python train.py --train_examples=194171 --downsampling_factor=4 --encoder_stem="deep" --latent_channels=8 --decoder_activation="relu" --decoder_blocks_per_level=3 --decoder_attention=true --decoder_upsampling="pixel_shuffle" --epochs=8.7 --weight_decay=0.4
Rows from block 3 of the encoder of a small image denoising autoencoder, named by matrix and row number. Rows with one number belong to one channel. Each number is 128 + 24 x the weight over its row's rms, rounded and kept within 0 to 255. All counts start at 0. After the name is the row's rms in percent of the matrix's.
After each channel's rows are labels from the 100 images, of 14848, where the channel reaches its highest value: "responds to" is what is common among them. Only what is clearly more common there than usual is listed. The data: microscope photos of single blood and bone marrow cells.
# convs0: first 3x3 conv, stride 2 (encoder.blocks.3.convs.0.weight, 96x64x3x3, each kernel summed), inputs 0-63
# convs1: second 3x3 conv (encoder.blocks.3.convs.1.weight, 96x96x3x3, transposed, each kernel summed), outputs 0-95

convs0.90 090 [137 164 116 135 117 136 177 151 150 136 129 145  94  90 138 108  87 113 170 150 140 117 115 113  96 105 165 122 198 105 144 147 118 111 152 136  89 115  91 121 147 113 123  99  99 120 162 109 105 131 133 106 120 138  90 163 132 134 144  96 152 107 125 139]
convs1.90 087 [113 118 117 219 138  81 115 130 140 128 152 133 103  58 145 143 122 130  99 124 141 132 141 127 128 140 140 119 108  96 139 106 120 129 100 128 150  99 138 165 101 129 114 123 162 113 169 128 144  76 154 118 108 130 146 124 105 115  80 137 102 141 110  92 112 139 146 114 189 144 118 122 156 135 101  94 122 153 166 115 120 151 127 127 127 109 159 132 114 106  93 163 133 154 136 133]
responds to: cell type: lymphocyte

convs0.80 110 [171 136 115 137 139 153 140 132 126 111 117 126 131 118 113 155 174 111 181 127 134 161 118 128 210 115 144 112 103 105  72 160 123 121 109 131 116 136 159  96 124 153 139 139 124 145 158 129 109  92 152 120 121 105 145 139 140 123 144 104 150 176 162 138]
convs1.80 122 [126  96  90 111 127 102 120 108 111 132 124 123 121  72 133 109 121 132 109  58 102 161 135 147 113 140 115 150 137 113 105 153  97 121 135 123 124 113 125 151 134 128 131  92 125 128 124 106 114  78 151 117  99 124 141 120 167 126  90 167 116 136 129 102 132 138 105 122 128 111 136 114  98 146 109 123 145 112  73 147 108 104 145 106  43 132 157 121 110 147 122 132 161 108  56 131]
responds to: cell type: lymphocyte

convs0.75 101 [170 116 127  99 123 105 143 164 122 113 128 134 121 138 114 168 138 131 133  97 108 116 141 170 125  97 152 141  89 164 181 155 122 172 101  96 129 154 154 176 108 108 139 133 123 113 171 159  71 123 112 105 103 123 125 130 147 121 145 140 145 125 113 104]
convs1.75 098 [165 139 116 155 132 144 136 118 149 123  92 109 122 102 130 131 124 103 120 194  80 134 100 103 124 114 140 100 125 129 146 116 123 150 140 117 148 128  87 124 141 177 114 127 199 135 103 113 104 159  45 114 125 130 141 148 146  92 178 125  87 118 151 141 115 129 128 110 118 112 134 137 178  86 133 130 118 155 145 124 150 107 131 107 116 132 109 110 121 103 157 136  99 106 113 120]
responds to: smear: peripheral blood; cell type: segmented neutrophil; cell type: lymphocyte

convs0.50 110 [126  59 124 108 106 163 158 100 163 154 164 128 148 139  96 112 140 116 153 137 141 111 121 140 113 166 161 149 153 130 114 160 117 157  99 163 125  92 104 146 151 170 119 146 123 104 104 132 181  88 107  94 120 112 134 114 126 124 108 130 133 139 125 150]
convs1.50 090 [141 147 103  92 131 137 144  97 124 115 113  86 119 106 136  94 135 121 155 141 146 139 125 149 150  88 120 128 146 164 128 149 120 126 120  96  73 122 140 138 150 151 125  79  91 142 118 133 179  78 130 123 129 127 134 155 106  99  42 105 153 136 151 132  67 143 145 114 131 146 145 118 114 120 130 158 119 145 151 159 126 119  98 120 181 138 120 132 121 141 109  78 133 141 127 121]
responds to: cell type: lymphocyte

convs0.17 128 [175 144 101 175 109 129 147 167 101 122 112 135 133 152 108 132 160 134 156 139 115  75 142  83 141 147 109 194 113  97 120 108 136  82 121 118 143  73  99 121 149 118 139 147 135 116 160 113 115 150 132 121 147 106 130 124 131 125 160 101 140 119 119 150]
convs1.17 101 [ 97  98 123 172 124 122 112 135 102 122 108 100 123  75 156 105  79 100 104 127 128 149  74 125 100 100 127 150 100 133 151 112 135 133 115 144 147 122  80 125 146 179 166 139 118  95  86 116 157 151  84 104 140 173 140 116 130  90 161 175 122 154 145 105 141 168 149 121 137 134 129  97 131 139 146 135 126 142 160 115 114 129 129 130  99 117 137 114 122 103 136 147 127 100  82 138]
responds to: smear: peripheral blood

convs0.55 095 [156 104 124 120 152 160 131 125 170 148 171 151 162 115 100 107 122 107 127 106 124 128 147 128  97  97 122 128 111 130 130 135  96 115  89  92 202 134 141 142  83  92 127 151 107 155 109 141 114 115 113 144 106  99 135 150 180 148 162 141 117 145 115 134]
convs1.55 099 [158 122 109 130  80 138 120 113 155  75 119 138 121 103 144 132 120 102 133 115 108 135  94  97 156 120 118  84 133 153 119  56 136 103  89 112 164 138  99 129 134 133 146 132 172 136  95 127 150 140 105  86 159 104 128 110  97 149 189 130 146 150 102 147 114  89 121 118 107 129 149 130 140 115 122 141 121 137 142  96 135 101 103 123  66 111 113 102 139 105 161  94 129 121 143 127]
responds to: cell type: lymphocyte

convs0.21 110 [147 108 142 123 100 107 151  86 107 107 143 118 119 139 117 115 104 113  85  75 146  92 139 103 139 141 103 173 111 127 149 132 119 113 155 110  95  93 133  78 153 100 135 129 130 135 167 122 130 111  90 154  97 137 117 101 120 112 166 120 120  68 128 128]
convs1.21 131 [ 73  96 140  71 127 124 140 120 107 123 117  83 122 162 110 153 125  98 132 148 103 128 110  97 103 106 135  90 132 118 119 120 187 129 119 146 129 124  61  99 117 133  74 145 100 121  83 119 120 138  78 152 136 150 113 110 113 103 148  86 124 120 129 129 144 143 124 110  97 113 138 156 113 127 125 128 120 132 105 116 139 131  78 129 173 141 114 130 126 120 136 170  89 143  95 139]
responds to: smear: peripheral blood

convs0.35 092 [123  95 171  89 141 170 135 140 106 132 119 131 131 178 160 131 156 131 130 128  86 167 123 139 106 136 141 143 118 110  89 115 108 119 145 109 123 147  88 121 137 114 109 109 132  75 135 137 132  80 122 201 133 110 134 111 129 108 131 103  88 123 150 110]
convs1.35 082 [119 117 145 108 111 139 118 154 130 132  92 154 114 131 166  72 152 132 137 148  66 145 153 118  93  88 112 125 169 142 110  82 164 142 100 136 108 142  89 123  98 129 145 102 100 115  94 121 149 126 107 147 102 144 102 135 130 134 148  89 109 119 103  98 136 155 152 167 125 137 123  95 111 150 120 104 172 170 140 123 113 152 119 110 112 113 119 137 141 116 115 161 165 119  79 162]
responds to: smear: peripheral blood

convs0.49 075 [127 144 123 112 116 150 104 121 122 196 153 145 123 118 131 120 106 113 123 130 134 105 128 129 112 159 110 135 112 119 120 120 131 134 143 118 197  99 144 171 152 101 104 139 161 159  94 114 121 136 152 191  93  97 112 112 104 125 129 141 124 179 139  89]
convs1.49 067 [161 134 144 132 102 128 138 156 125 107 126  99 116 125 111 132 150 112 161  82 174 135 122 144 151 120 113  81 131 157 106 141 150 125 133 170 114 147 175 128 138 151 117 127 102 127  78 116 131 100 145 139 121  96 102  89  94 123 114  92 128 145 125  95 180  86 116 101 115 137  96  96 112 103  78 112 155 124 118 141 126 167 152 135 125 136 101 163 119 102 103  66 130 126 127 114]
responds to: cell type: segmented neutrophil

convs0.70 094 [103 138 140 110 125 123 124 142 154 124 111 120 135 124 123 104  88 136 143  92 112  94 126 108 148 151 149 138 193 107 108 141 144 120 125 130 130 132 118 153  98 123 105  88 101 106 193 135 145 154 115 147  89 191 147 102 174 119 149 122 105 132 138 160]
convs1.70 074 [ 95 125 149 195 110  99 123 119 130 111 131 101 107 124  95 142 146 122  91 117 144 127 128 137 117 143 139 154  96 109 134 158 141 128 128 161 105 135 110 144  93 123  45 117 101 128 170 187 185 124 145 134 124 171 124 152 121 146 139  98 135 108  85 112 112 128 106 139 114 119 105 109 134 124 133 151 126 142 168 153 142  99 128 106 165 150 125 127 104 134  72 130 126 135 105 112]
responds to: cell type: lymphocyte

convs0.31 110 [142  92 161 146  99 125 153 130 175 136 134 172 148 132 141 140  79  90 120 108 131 130 147 148 147 165 109 130 109 140 108 118 113  85 131 142 125 100 113 135  97 158 138  84 124 163 147  98 128 142 135  99  93 116 154 157 170 125 158 156 139 101 150 158]
convs1.31 080 [140  88 112 123 134 102 119 108 197 107 105 131 115 107 103 142 103 116 123 102 144 116 138 116 155 128 114 127 128 134 135 107 111 129 109 105 120 145  47 144 122 167 124 123 150 118 165 101 187 172 156 122 117 142 116 114 117 127 114 141 152 154 112 148  75 136 117 120 183 148 123 134 110 138 118 136 109 161 115 172 123  89  82 122 146 128 147 134 130 106 104 175 108 115 110 110]
responds to: cell type: lymphocyte

convs0.82 099 [115 107 121 119 138 140 131  97 132  91 101 136 130 134 124 130  45  89 148 159 124 150 110 116 144 195 118 136 142 159 114 101 148 127 123 129 137 114 125 168 144 174 129 137 143  96 109  81  94 164 103 104 148 158 142 134 141 120 143 120 147 116 133 118]
convs1.82 099 [171 110 102  76 113 115 127 101 132  86 125 112 120  86 100 139 121 118  99  63 107 108 131 112 130 132 148  88 130 100 140 102 118 106 131 136  95 112  99 147 163 157 105 157 171 154 102 126 131 120 131  76 150 105 130 127 118  78  71 142 155 142 128 147 156 163 122  99 129 108 176 117 132 113 128 132 122 113 109 105 123 152 121  97 116 106 124 133 143 137 107 111 145 130 124  83]
responds to: cell type: lymphocyte

convs0.58 078 [115 173 113  94 116 153 152 132 123  99 124 144  88 114 129 119 165 126 137 115 125  77 129 138 142 147 124 113  65 134 124  90 124 120 121 136 132 139 108 112 159 112 154 156 190 125 106  96 119 116 168 164 118 150 121 146 153  97 146 130 148 111 117  80]
convs1.58 083 [141  96 108 130 156 108  89  78 115 115  90 183 151 116 160 132  75 133 145 150 161 129 117 106 123 124  82 104 117 170 112  79 133 123  91 137 143 111 121 127 121 159 160 137 123 131 114 101 126  74  90  96 128 149 136 114 105 140 143 107 118 135  83 153 181 124 119 142 102 134 137 117 140 105 124 159  93 138 108  99 121 151 106 120 109 115 123  98 157 130 116 127 127 147 170 121]
responds to: cell type: segmented neutrophil

convs0.61 082 [126 145 104 122 104 125 150 142 155 106 154 132 149 126 116 103 155 140 145 119 139 120 144 166  94 145 143  93 134 146 154 120 141 122 163 147  88 159 134  39 127 109 116 104 156 127 135 101 126  95 107  99 125 116 105 138 199 152 119 129 109 131 114 137]
convs1.61 079 [114 103  97 152 143 139 100 147 182 106 140 137 102 106  99 119 107 121 138 174 157 151 147 103 115  62  83 121  90 150  97 102 125  89 106 106 149 126 117 123 123 130 142 123 122 154 116 119 139 101 133 149 147 123 110 113 135 131 108 114 118 114 100 113 157 111  69 129 119 135  91 100 176  89 146 134 152 164 157  86 107 120 105 124 123 122  95 108  98 110 141 113 139 165 142 111]
responds to: cell type: segmented neutrophil

convs0.71 102 [155 111 134 145 160 142 134 127 132 138 120 128 109 116 142 106 182 111  96  98 134 115 108 116 135  84 145 138 112 119 140 152 126 129 112 146 131 133 189  96 159 164 151 130  91 113 144 129 110  92 124 131 171 139 200 106  99 133 147 122 139  82 144 153]
convs1.71 097 [150 121 140  17 148 144 120 141 128 127  95 129 130 128 116 154 102 121 137  90 111 122 149 141 133  95 132 117 111 115 130 151 103 120 167 125  86 121 103 136 112 132 124 118 161 120 114 123  85 168 165 145 181 102 135  87 146 106  86 122 113 129 151 144 139 121 116 130 152 118 123 152 102 128 118 131 121  97  76 116 101 126 124 120  83 136 111 168 130 119  85 142 132 106 118 116]
responds to: cell type: lymphocyte

convs0.26 099 [123 118 136 131 136 149 108 127  85 109 153  91 154 148 120 152 102 162 116  99 109 124 130  92 125  92 154 136 164 139  91  72 130  90 125 160 125 110  87  69 127 129 130 113 115 167 110 131 110  78 136 135 141 140 116 142  99 164 113 133 102 132 115 109]
convs1.26 113 [ 74 116 131 100 100  78 133 118 127 145 156 127 147 149 149  84 115 163 115 129 123 103 132 146 122 127 126  97  99 124 103 156 152 150  97  95 168 155 116 125 121 130 136 129 110 115 131  78  89 108 129 113 116 130 107 117 117 132 151  63 129 118  93  72 139 164 113 127  94 122 116 134  91 170 135 125 134 134 105 100 121 157 156  88 128 158 131  85 114 108 173 140 138 115 134 109]
responds to: cell type: lymphocyte

convs0.0 108 [ 79 120 129 157 115  98 108 113 111 144 141 139 157  90 125 177  94 148 147 172 111 116 135 132 128 108 128 161 126 148 134 130 111 160 117 160 114 146 137 162 159 124 154 154 147 137  85 117 137 144 141 180 101 162 174 131 175 118 125 143 151 143 150 109]
convs1.0 090 [187 132 120  70 138  81 133 128  78 128 143 120 126 130 101 116 166 140 113 134 117 108 123 118 131 126 140 108 138 106 172 157 139 135 137 150  83 134 180 121 160 115 104  91 182 121 141  99 157 112 150 108 110  91 126  96 150  94 128 168 149 134 147 166 151 126 132 156 121 137 114 120 133 159 127 158 151 101 156 117 107 117 136 158 122 154 122 127 103 132 144 116 109 175 162 145]
responds to: cell type: segmented neutrophil; smear: peripheral blood

convs0.57 135 [135 205 135 137 192  98 111 127 133 124 146 117 134 150 140 154 133  91 123  88 126 142 162 103 128 136 137 119 107 147 116 130 162 130 139 116 149 148 131 118  76  84 119 102  95 131 111 110 106 132  99 135 106 124 128 135 120 139 160 117 135 138 190 154]
convs1.57 125 [161 108 126 132 146 120 131 132 147 130 123 113 138 121 115 127 125 109 102  62 118 130 127 107 119 146 127  75 133 110 123 127 113 122 145 134 130 112 114 136 147  90 114 130  93 127 119 139  87 153  40 106 114 110 129 129 144 115 215 111 135 130 110 119 151 129 115 133 136 137 138 122 119 133 120 145 114 155 116 151 107 112 133  93  20 121 141 147 123 137 134 141 158 129 121 136]
responds to: smear: peripheral blood

convs0.46 093 [112 124  99 101 111 122 102 123 103 132 129 163 152 150 111 113 121 133 167 149  99 112  99 138 135 144 154 129  64 141 120  77 114 139 128 132 114 141 117 164 111 108 175 134 138  87 124 123 124 180 153 160 160 111 136 128 179 122 128 156 158 141 151  97]
convs1.46 081 [141 112 166 129 155 126 122 151 110 135 100 118 129 115 174  98  85 140  95 159 143 161 101 101 107 135 140 139 131 132 109  78 163 111 107 112 133 119 120 113 139 149 105 117 158 154 104 158 136 139 110 105 120 150 157 151  95 139  95 129 130 120 126 132  99 173  95 128 115 131 155 115 131 112 136 126 130 109 180 134 108 170  99 122  66 114 136  99 164 158 188 116 143 109  85 134]
responds to: smear: peripheral blood

convs0.25 128 [147 126  99 108 107 142 166 136 162 139 107 181 143 163 135 149 128 183 150 131 101 167 111 150 154 121  91 120 123 109 156 151 133 101 127 135 155  35 116  93 138 130 133 117 120 147 151 135 139 125 114 139 133 118 134 137 115 132 155 151 102 108 123 121]
convs1.25 117 [108 106 114  63 131 120 158 144 154 112 144 105 142 101 105 112  84 136 157 156 137 114 154 104 120 113 157 136 156 121 168 126 143 119 118 127 162 134  99 117 107 124 149  97 147 108 121 140 149 150 167 120 121 149 122  68 128  59 110 108  97 134 200 160 131  76 102 143 140 139 141 135 132 156 142 131 108 120 144 160 140  82 123 122 148 124 138 135 145 105 132 149 122 109 102 137]
responds to: smear: peripheral blood

convs0.43 138 [146 144 104 115 121 117 140 121 124 131 141 131 146  77 105 136 132 139 135 140 114 108 141 147 150 130  87 140 155 139 192 175 140 137 113 127 112 112 111 128 135 119  74 109 111 132 115 129 153 214 105 114 124 115 134  80 134 111  78 130 103 141 133 153]
convs1.43 100 [145 106 111 154 146 171 124 118 142 136 212 128 133 130 112 176 149 119 143 107 138 120 115 108 117 113 162 135 124 101 152 125 128  92 132  92 117 138 191  94  90 115 132 140 116  78 109 153 115 141 119  96 101 141 128 118 114 114 105 135 141 116 167 119 111  74 118  90 171 141 141 106 101 134 100 129 100 109 100 131 129  81 127 118 153 125 142 109 145 160 122 100 121  92 125 130]
responds to: smear: peripheral blood

convs0.48 104 [ 79 128 137 150 164 117 142 137 137 149 178  97  80  96 110 108 112 122 134 118 137 121 150 155 105 128 149 162 148  96  92  97 131 129 112 116 153 166 107 170 102 143  95 114 110 111 100 129 133 112  87 122 143 122 131  89 143 139  86 163 133 146 116 155]
convs1.48 102 [136 126 144 101 130  93 121 139 178 112 112  92 145 133 155 147 115 107 111 160 102 160 116  90 143 148 139 104  96 136 146  74 106 125 148  79 100 136 112 161 153 133 145 151 118 118 110 174  94 124 123 163 145 122 146 168 125 128 108 117 161 101 127 124 114 111 129 130 118 119 120 121 125  71 109  98 145 196 138 126 111  73  99  84 117 141 139 122 149 151 135 119 137 129  90 119]
responds to: smear: peripheral blood