python train.py --image_size=32 --encoder_activation="relu" --encoder_depths=[3, 4, 6, 3] --decoder_blocks_per_level=3 --init="lecun_normal" --optimizer="muon" --max_grad_norm=1.0 --warmup_steps=1320 --weight_decay=0.4
Rows from block 15 of the encoder of a small image denoising autoencoder, named by matrix and row number. Rows with one number belong to one channel. Each number is 50 + 10 x the weight over its row's rms, rounded and kept within 0 to 99. All counts start at 0.
After each channel's rows are labels from the 100 images, of 14848, where the channel reaches its highest value: "patch colour" is the nearest of a few named colours to the mean colour under the peak. Only what is clearly more common there than usual is listed. The data: microscope photos of single blood and bone marrow cells. In brackets: how many of the 100.
# convs0: first 3x3 conv (encoder.blocks.15.convs.0.weight, 208x208x3x3, each kernel summed), inputs 0-103
# convs1: second 3x3 conv (encoder.blocks.15.convs.1.weight, 208x208x3x3, transposed, each kernel summed), outputs 0-103

convs0.56:40 57 54 28 61 44 39 47 60 49 52 56 45 61 55 47 39 63 48 58 54 48 49 48 49 03 50 46 59 33 51 47 58 51 40 46 46 48 41 51 48 51 47 64 56 57 50 57 47 57 54 58 49 76 44 72 45 48 58 38 46 54 54 56 47 55 48 47 43 60 61 53 57 54 44 74 71 44 49 53 27 39 50 43 49 30 57 74 49 56 50 52 71 52 51 40 45 49 55 42 36 56 67 42
convs1.56:60 54 53 30 47 50 65 51 48 44 59 32 59 52 40 46 74 33 46 49 54 52 72 62 45 57 45 57 47 47 56 51 59 51 70 55 61 45 42 82 57 43 49 52 42 45 43 64 46 48 40 49 53 58 54 53 35 60 38 52 15 38 61 68 55 44 38 52 37 48 60 39 54 36 62 37 59 46 47 58 68 57 43 58 64 63 43 37 61 56 57 44 61 48 55 56 58 52 51 49 44 57 50 56
patch colour: pink (95)

convs0.63:35 61 78 51 30 41 53 53 57 53 50 63 54 53 50 70 38 46 55 55 36 50 40 50 63 27 53 62 45 50 50 55 56 44 59 48 62 57 53 73 57 43 49 40 62 43 48 61 43 53 37 39 37 40 55 67 43 43 52 51 67 31 44 61 50 38 59 46 51 30 26 34 54 59 49 47 33 54 40 46 41 67 44 38 55 43 58 52 52 43 39 44 49 53 57 51 52 45 31 65 42 63 54 51
convs1.63:45 49 19 35 61 65 54 58 50 43 43 51 52 36 38 44 46 43 51 46 60 47 69 44 48 50 52 43 53 47 49 40 51 52 29 80 54 41 62 45 44 54 41 71 47 46 43 33 50 66 45 45 67 38 49 56 55 40 54 38 46 50 46 55 58 42 56 46 42 55 63 73 43 44 45 54 64 39 57 53 52 50 54 64 49 55 35 36 40 55 46 66 47 53 39 47 40 58 70 19 64 59 60 43
patch colour: white (56)

convs0.103:50 54 64 17 59 52 48 45 73 47 34 33 50 61 42 28 54 48 42 52 55 65 40 41 43 26 38 37 37 31 47 47 51 48 58 42 44 58 44 33 42 31 53 57 43 46 59 58 54 56 52 48 56 68 44 47 52 30 62 30 48 45 32 51 43 47 50 55 68 51 45 48 51 43 37 53 69 54 37 43 43 55 67 45 61 43 51 59 51 48 66 49 69 41 46 43 25 56 50 42 36 55 61 47
convs1.103:42 47 40 47 46 50 53 48 32 38 49 64 61 51 53 35 59 50 57 41 52 39 41 50 65 35 52 59 68 69 46 56 38 50 61 65 59 51 43 80 47 49 62 54 38 36 56 56 59 50 41 48 51 34 69 54 52 60 59 76 52 41 59 64 62 42 35 47 60 51 60 37 38 44 51 51 42 38 59 54 67 45 47 47 68 51 45 45 38 75 48 52 35 57 42 54 42 62 49 58 65 66 35 49
patch colour: pink (71)

convs0.23:40 46 62 52 32 46 38 35 59 51 42 47 55 67 61 58 52 42 30 49 44 52 54 44 45 63 41 62 61 45 50 38 56 52 42 40 52 39 58 89 56 50 37 42 37 48 58 66 45 47 41 65 32 50 46 30 54 64 55 46 61 54 57 55 47 51 44 53 38 55 30 45 43 53 40 51 41 49 40 61 39 61 46 51 51 46 68 49 34 54 57 57 54 61 39 42 49 51 56 40 34 56 45 44
convs1.23:50 45 41 68 59 37 56 57 67 46 53 57 31 35 56 41 47 47 53 44 50 76 46 59 56 47 56 38 42 55 44 49 43 59 21 59 46 55 67 35 59 56 55 57 52 53 51 36 59 34 56 38 75 71 61 64 50 30 46 50 55 41 48 54 62 43 51 63 76 56 46 76 51 47 47 45 61 50 62 49 66 38 51 48 45 35 43 41 71 42 58 56 40 48 59 59 51 52 62 49 44 50 45 61
patch colour: pink (51)

convs0.94:44 52 53 13 41 45 53 45 61 47 45 45 50 39 48 43 66 37 56 38 51 44 54 41 58 70 53 53 50 39 51 53 23 32 48 40 48 48 43 55 48 19 55 49 31 43 59 26 58 62 58 51 36 55 48 33 48 54 49 37 58 56 48 42 53 58 40 47 36 58 32 47 38 54 54 43 71 58 57 57 47 39 67 52 45 50 65 43 45 40 49 58 60 19 61 48 46 53 48 48 44 39 52 54
convs1.94:51 50 52 42 56 53 52 53 66 48 68 80 30 56 41 55 40 60 46 58 47 63 47 58 45 52 55 51 51 50 49 47 54 47 56 66 44 68 43 43 52 56 48 53 55 66 49 59 48 46 54 39 68 50 62 60 45 51 66 65 53 54 43 59 44 60 41 49 61 37 58 50 46 44 50 49 46 47 78 41 43 43 50 58 54 46 48 64 51 57 46 42 46 38 54 35 59 46 69 61 55 57 36 45
patch colour: grey (100)

convs0.143:44 43 52 28 58 53 46 32 65 51 56 40 59 62 50 56 37 42 42 46 55 57 35 57 46 52 52 52 57 52 62 51 48 39 52 52 53 41 57 44 35 31 31 81 65 49 57 70 38 74 54 52 66 60 39 51 52 38 43 49 35 70 54 46 46 49 59 59 50 49 55 57 62 49 43 62 36 63 43 48 49 37 32 46 57 52 64 51 63 50 47 41 71 41 48 47 46 41 59 62 60 60 55 35
convs1.143:51 56 29 75 51 48 71 62 34 52 43 43 53 45 59 60 56 32 45 40 51 41 48 44 66 49 56 61 58 52 41 55 37 51 59 48 54 55 61 71 59 51 47 36 60 53 52 43 58 68 41 51 39 45 66 47 60 48 50 58 43 56 62 48 41 46 59 52 50 31 41 44 54 46 60 49 42 50 43 51 45 57 38 41 61 71 44 37 53 46 45 34 54 54 46 78 62 58 51 54 60 63 38 58
patch colour: pink (72)

convs0.146:65 64 47 41 60 46 43 32 44 53 52 29 57 40 38 35 44 44 59 45 56 36 31 54 41 42 52 48 41 41 51 54 38 44 51 45 47 41 45 50 42 39 66 45 35 47 53 38 61 50 56 54 52 31 31 34 46 48 38 42 50 28 34 39 58 41 42 51 56 34 37 39 44 47 45 48 43 57 42 55 46 47 55 42 46 49 29 52 48 51 68 43 59 43 45 47 43 58 45 40 46 45 54 47
convs1.146:39 47 55 49 33 63 57 54 37 56 46 67 38 47 61 53 38 54 71 38 48 43 64 48 64 26 66 45 45 59 53 50 47 54 51 56 45 63 65 58 30 57 57 57 56 63 42 61 37 43 47 60 37 38 57 49 67 46 68 65 40 57 63 47 43 57 55 45 60 52 36 48 49 52 56 64 61 39 44 60 44 60 36 57 51 31 65 41 45 55 29 65 37 53 37 70 38 58 42 77 44 63 48 57
patch colour: white (50)

convs0.164:44 54 32 59 52 43 42 66 50 39 54 32 31 48 39 47 57 37 53 54 51 45 48 39 51 53 44 39 46 50 38 58 44 40 26 43 45 59 30 52 43 40 46 70 32 55 50 36 49 57 52 50 30 48 46 80 41 79 47 54 48 72 58 36 34 37 41 32 42 47 49 52 51 30 53 46 52 51 43 52 44 43 55 50 47 45 78 44 52 45 50 60 40 35 47 58 45 57 49 59 33 60 49 45
convs1.164:53 43 54 55 53 35 51 29 46 52 48 58 71 69 47 52 60 42 49 47 49 55 50 57 68 51 49 66 67 60 51 49 47 56 59 46 52 46 57 65 63 57 53 43 58 44 43 64 56 47 39 49 72 63 63 32 45 49 60 56 40 41 46 60 42 44 48 52 58 62 69 38 45 62 57 37 40 58 51 63 57 60 51 48 57 52 39 33 50 53 47 53 45 49 53 51 52 47 49 57 56 48 50 71
patch colour: pink (50)

convs0.62:40 53 71 52 60 42 35 60 67 46 44 40 41 52 43 42 53 52 52 45 49 63 45 49 61 47 51 50 58 60 49 40 57 46 44 27 43 39 62 24 49 55 32 62 58 58 43 38 61 48 48 46 71 78 56 44 53 40 74 70 34 46 57 57 36 49 48 47 61 55 66 59 51 41 43 56 52 52 71 54 50 50 51 53 40 57 39 63 46 58 50 54 44 54 42 54 48 47 48 56 53 45 68 51
convs1.62:54 36 43 47 40 55 53 39 44 48 43 58 67 56 51 56 65 52 42 55 45 42 51 46 48 57 43 61 51 30 46 51 57 50 48 61 51 39 66 73 57 52 47 54 38 39 66 63 34 54 47 41 44 56 52 46 32 47 43 49 68 72 44 41 60 44 56 52 20 49 39 54 49 43 44 55 43 43 63 57 48 50 42 45 52 56 33 37 59 50 48 45 58 38 44 60 55 55 36 29 46 47 25 51
patch colour: pink (58)

convs0.71:32 38 57 39 27 43 49 30 51 45 46 38 50 54 34 49 50 46 42 51 54 59 43 40 52 42 59 23 55 43 51 53 56 46 64 39 49 46 52 45 55 26 57 38 70 55 68 60 31 71 42 46 54 45 49 50 54 34 49 64 44 35 48 57 37 51 59 46 53 60 70 49 66 39 48 52 37 52 40 47 64 47 54 49 40 54 55 43 58 56 66 55 54 40 35 67 44 59 39 68 31 48 37 41
convs1.71:47 32 44 49 50 47 47 52 59 47 40 58 61 59 45 45 44 49 44 49 53 37 37 55 48 63 40 60 50 36 29 48 62 43 52 32 36 40 31 45 39 47 49 57 50 49 49 61 42 24 45 51 44 62 43 28 51 62 60 49 55 59 64 37 54 61 41 54 36 58 24 60 49 62 65 52 43 67 46 55 43 60 48 40 59 42 53 50 49 51 51 36 51 51 68 52 53 49 70 51 54 53 78 49
patch colour: grey (51)

convs0.39:47 47 40 54 38 55 53 39 64 59 58 42 46 65 41 54 54 63 53 44 50 65 49 42 68 53 58 54 54 55 39 43 39 37 46 50 50 48 65 48 48 51 30 45 68 48 46 52 40 60 42 42 55 61 67 59 49 46 48 38 42 47 39 68 55 56 47 50 40 57 49 42 56 51 38 57 49 41 82 54 35 63 53 45 61 60 32 45 34 54 37 28 67 53 55 47 53 52 53 66 50 48 47 57
convs1.39:57 44 40 23 33 70 45 66 66 45 56 54 56 45 38 53 40 50 34 52 49 52 57 42 46 46 52 44 50 48 55 53 51 65 44 40 36 33 36 44 36 46 51 49 42 58 44 47 53 66 42 52 46 49 39 63 37 51 68 46 73 63 52 53 56 54 43 42 58 55 56 66 51 43 45 47 50 57 53 45 66 55 59 53 48 54 66 35 42 47 58 55 47 46 37 60 48 72 69 44 32 48 60 39
patch colour: white (100)

convs0.200:51 54 38 47 42 50 50 41 86 52 46 52 35 25 35 41 45 42 55 55 47 44 49 33 65 53 36 41 50 56 35 39 33 49 47 66 37 53 44 35 49 34 56 54 52 44 57 21 64 50 54 61 59 39 66 30 41 57 47 40 57 48 51 51 51 59 46 51 35 50 52 64 49 54 45 45 73 50 70 54 83 44 51 49 40 39 55 37 42 43 49 43 44 43 54 25 52 58 46 68 64 45 65 51
convs1.200:47 47 53 41 47 39 56 48 86 51 51 39 30 68 44 58 59 41 42 42 50 45 40 53 54 45 49 62 56 48 43 51 57 44 45 51 49 43 55 47 65 54 47 48 55 49 54 57 45 63 49 45 49 83 53 56 40 43 61 55 43 38 53 50 51 51 48 45 66 49 43 59 35 51 43 47 44 44 65 71 37 51 59 42 56 71 49 76 47 56 55 57 49 43 28 51 41 49 51 59 48 46 41 59
patch colour: grey (100)

convs0.87:46 53 60 32 24 45 55 40 49 43 51 50 67 45 50 61 41 50 50 44 49 54 49 43 34 71 55 54 35 48 57 51 54 52 54 54 65 46 38 53 40 52 44 38 39 45 35 42 65 49 42 38 53 43 32 56 44 42 43 29 37 53 41 47 40 42 49 47 57 40 52 26 39 67 48 34 50 53 39 40 49 46 35 42 39 56 51 48 41 47 31 43 70 36 28 54 48 34 35 44 43 45 59 60
convs1.87:39 69 53 35 66 41 55 66 39 59 72 53 55 46 46 41 46 49 54 58 41 54 33 52 39 51 57 49 52 60 32 50 49 58 48 49 32 46 45 51 39 45 52 56 73 50 48 50 53 65 44 54 63 46 75 53 36 48 42 61 49 53 50 49 66 54 55 54 38 49 61 52 44 55 46 57 37 52 58 57 51 51 68 69 43 60 48 52 51 57 48 41 09 47 70 47 53 58 33 39 51 57 46 47
patch colour: white (75)

convs0.174:45 60 56 46 40 38 45 63 70 49 56 68 45 54 65 59 45 68 47 48 55 60 35 59 67 51 60 57 64 64 45 44 68 46 43 59 45 64 67 50 53 48 48 50 52 53 46 60 55 56 54 60 41 69 81 59 44 51 57 38 56 50 47 65 45 54 46 51 34 54 42 60 58 53 66 48 45 51 69 60 42 53 54 51 42 71 68 59 48 51 38 70 47 51 41 33 41 57 52 51 60 64 62 57
convs1.174:55 51 46 54 38 55 40 54 57 33 60 34 55 65 42 32 60 46 36 51 41 53 50 46 58 40 40 41 38 44 51 54 62 55 36 40 45 27 57 49 53 53 40 38 56 50 45 43 42 40 52 60 51 68 33 49 57 59 52 49 43 39 27 57 40 39 49 49 52 55 34 66 39 52 36 47 50 53 48 43 56 52 59 50 48 55 38 46 33 21 47 40 56 53 49 41 37 48 61 71 58 37 42 48
patch colour: white (56)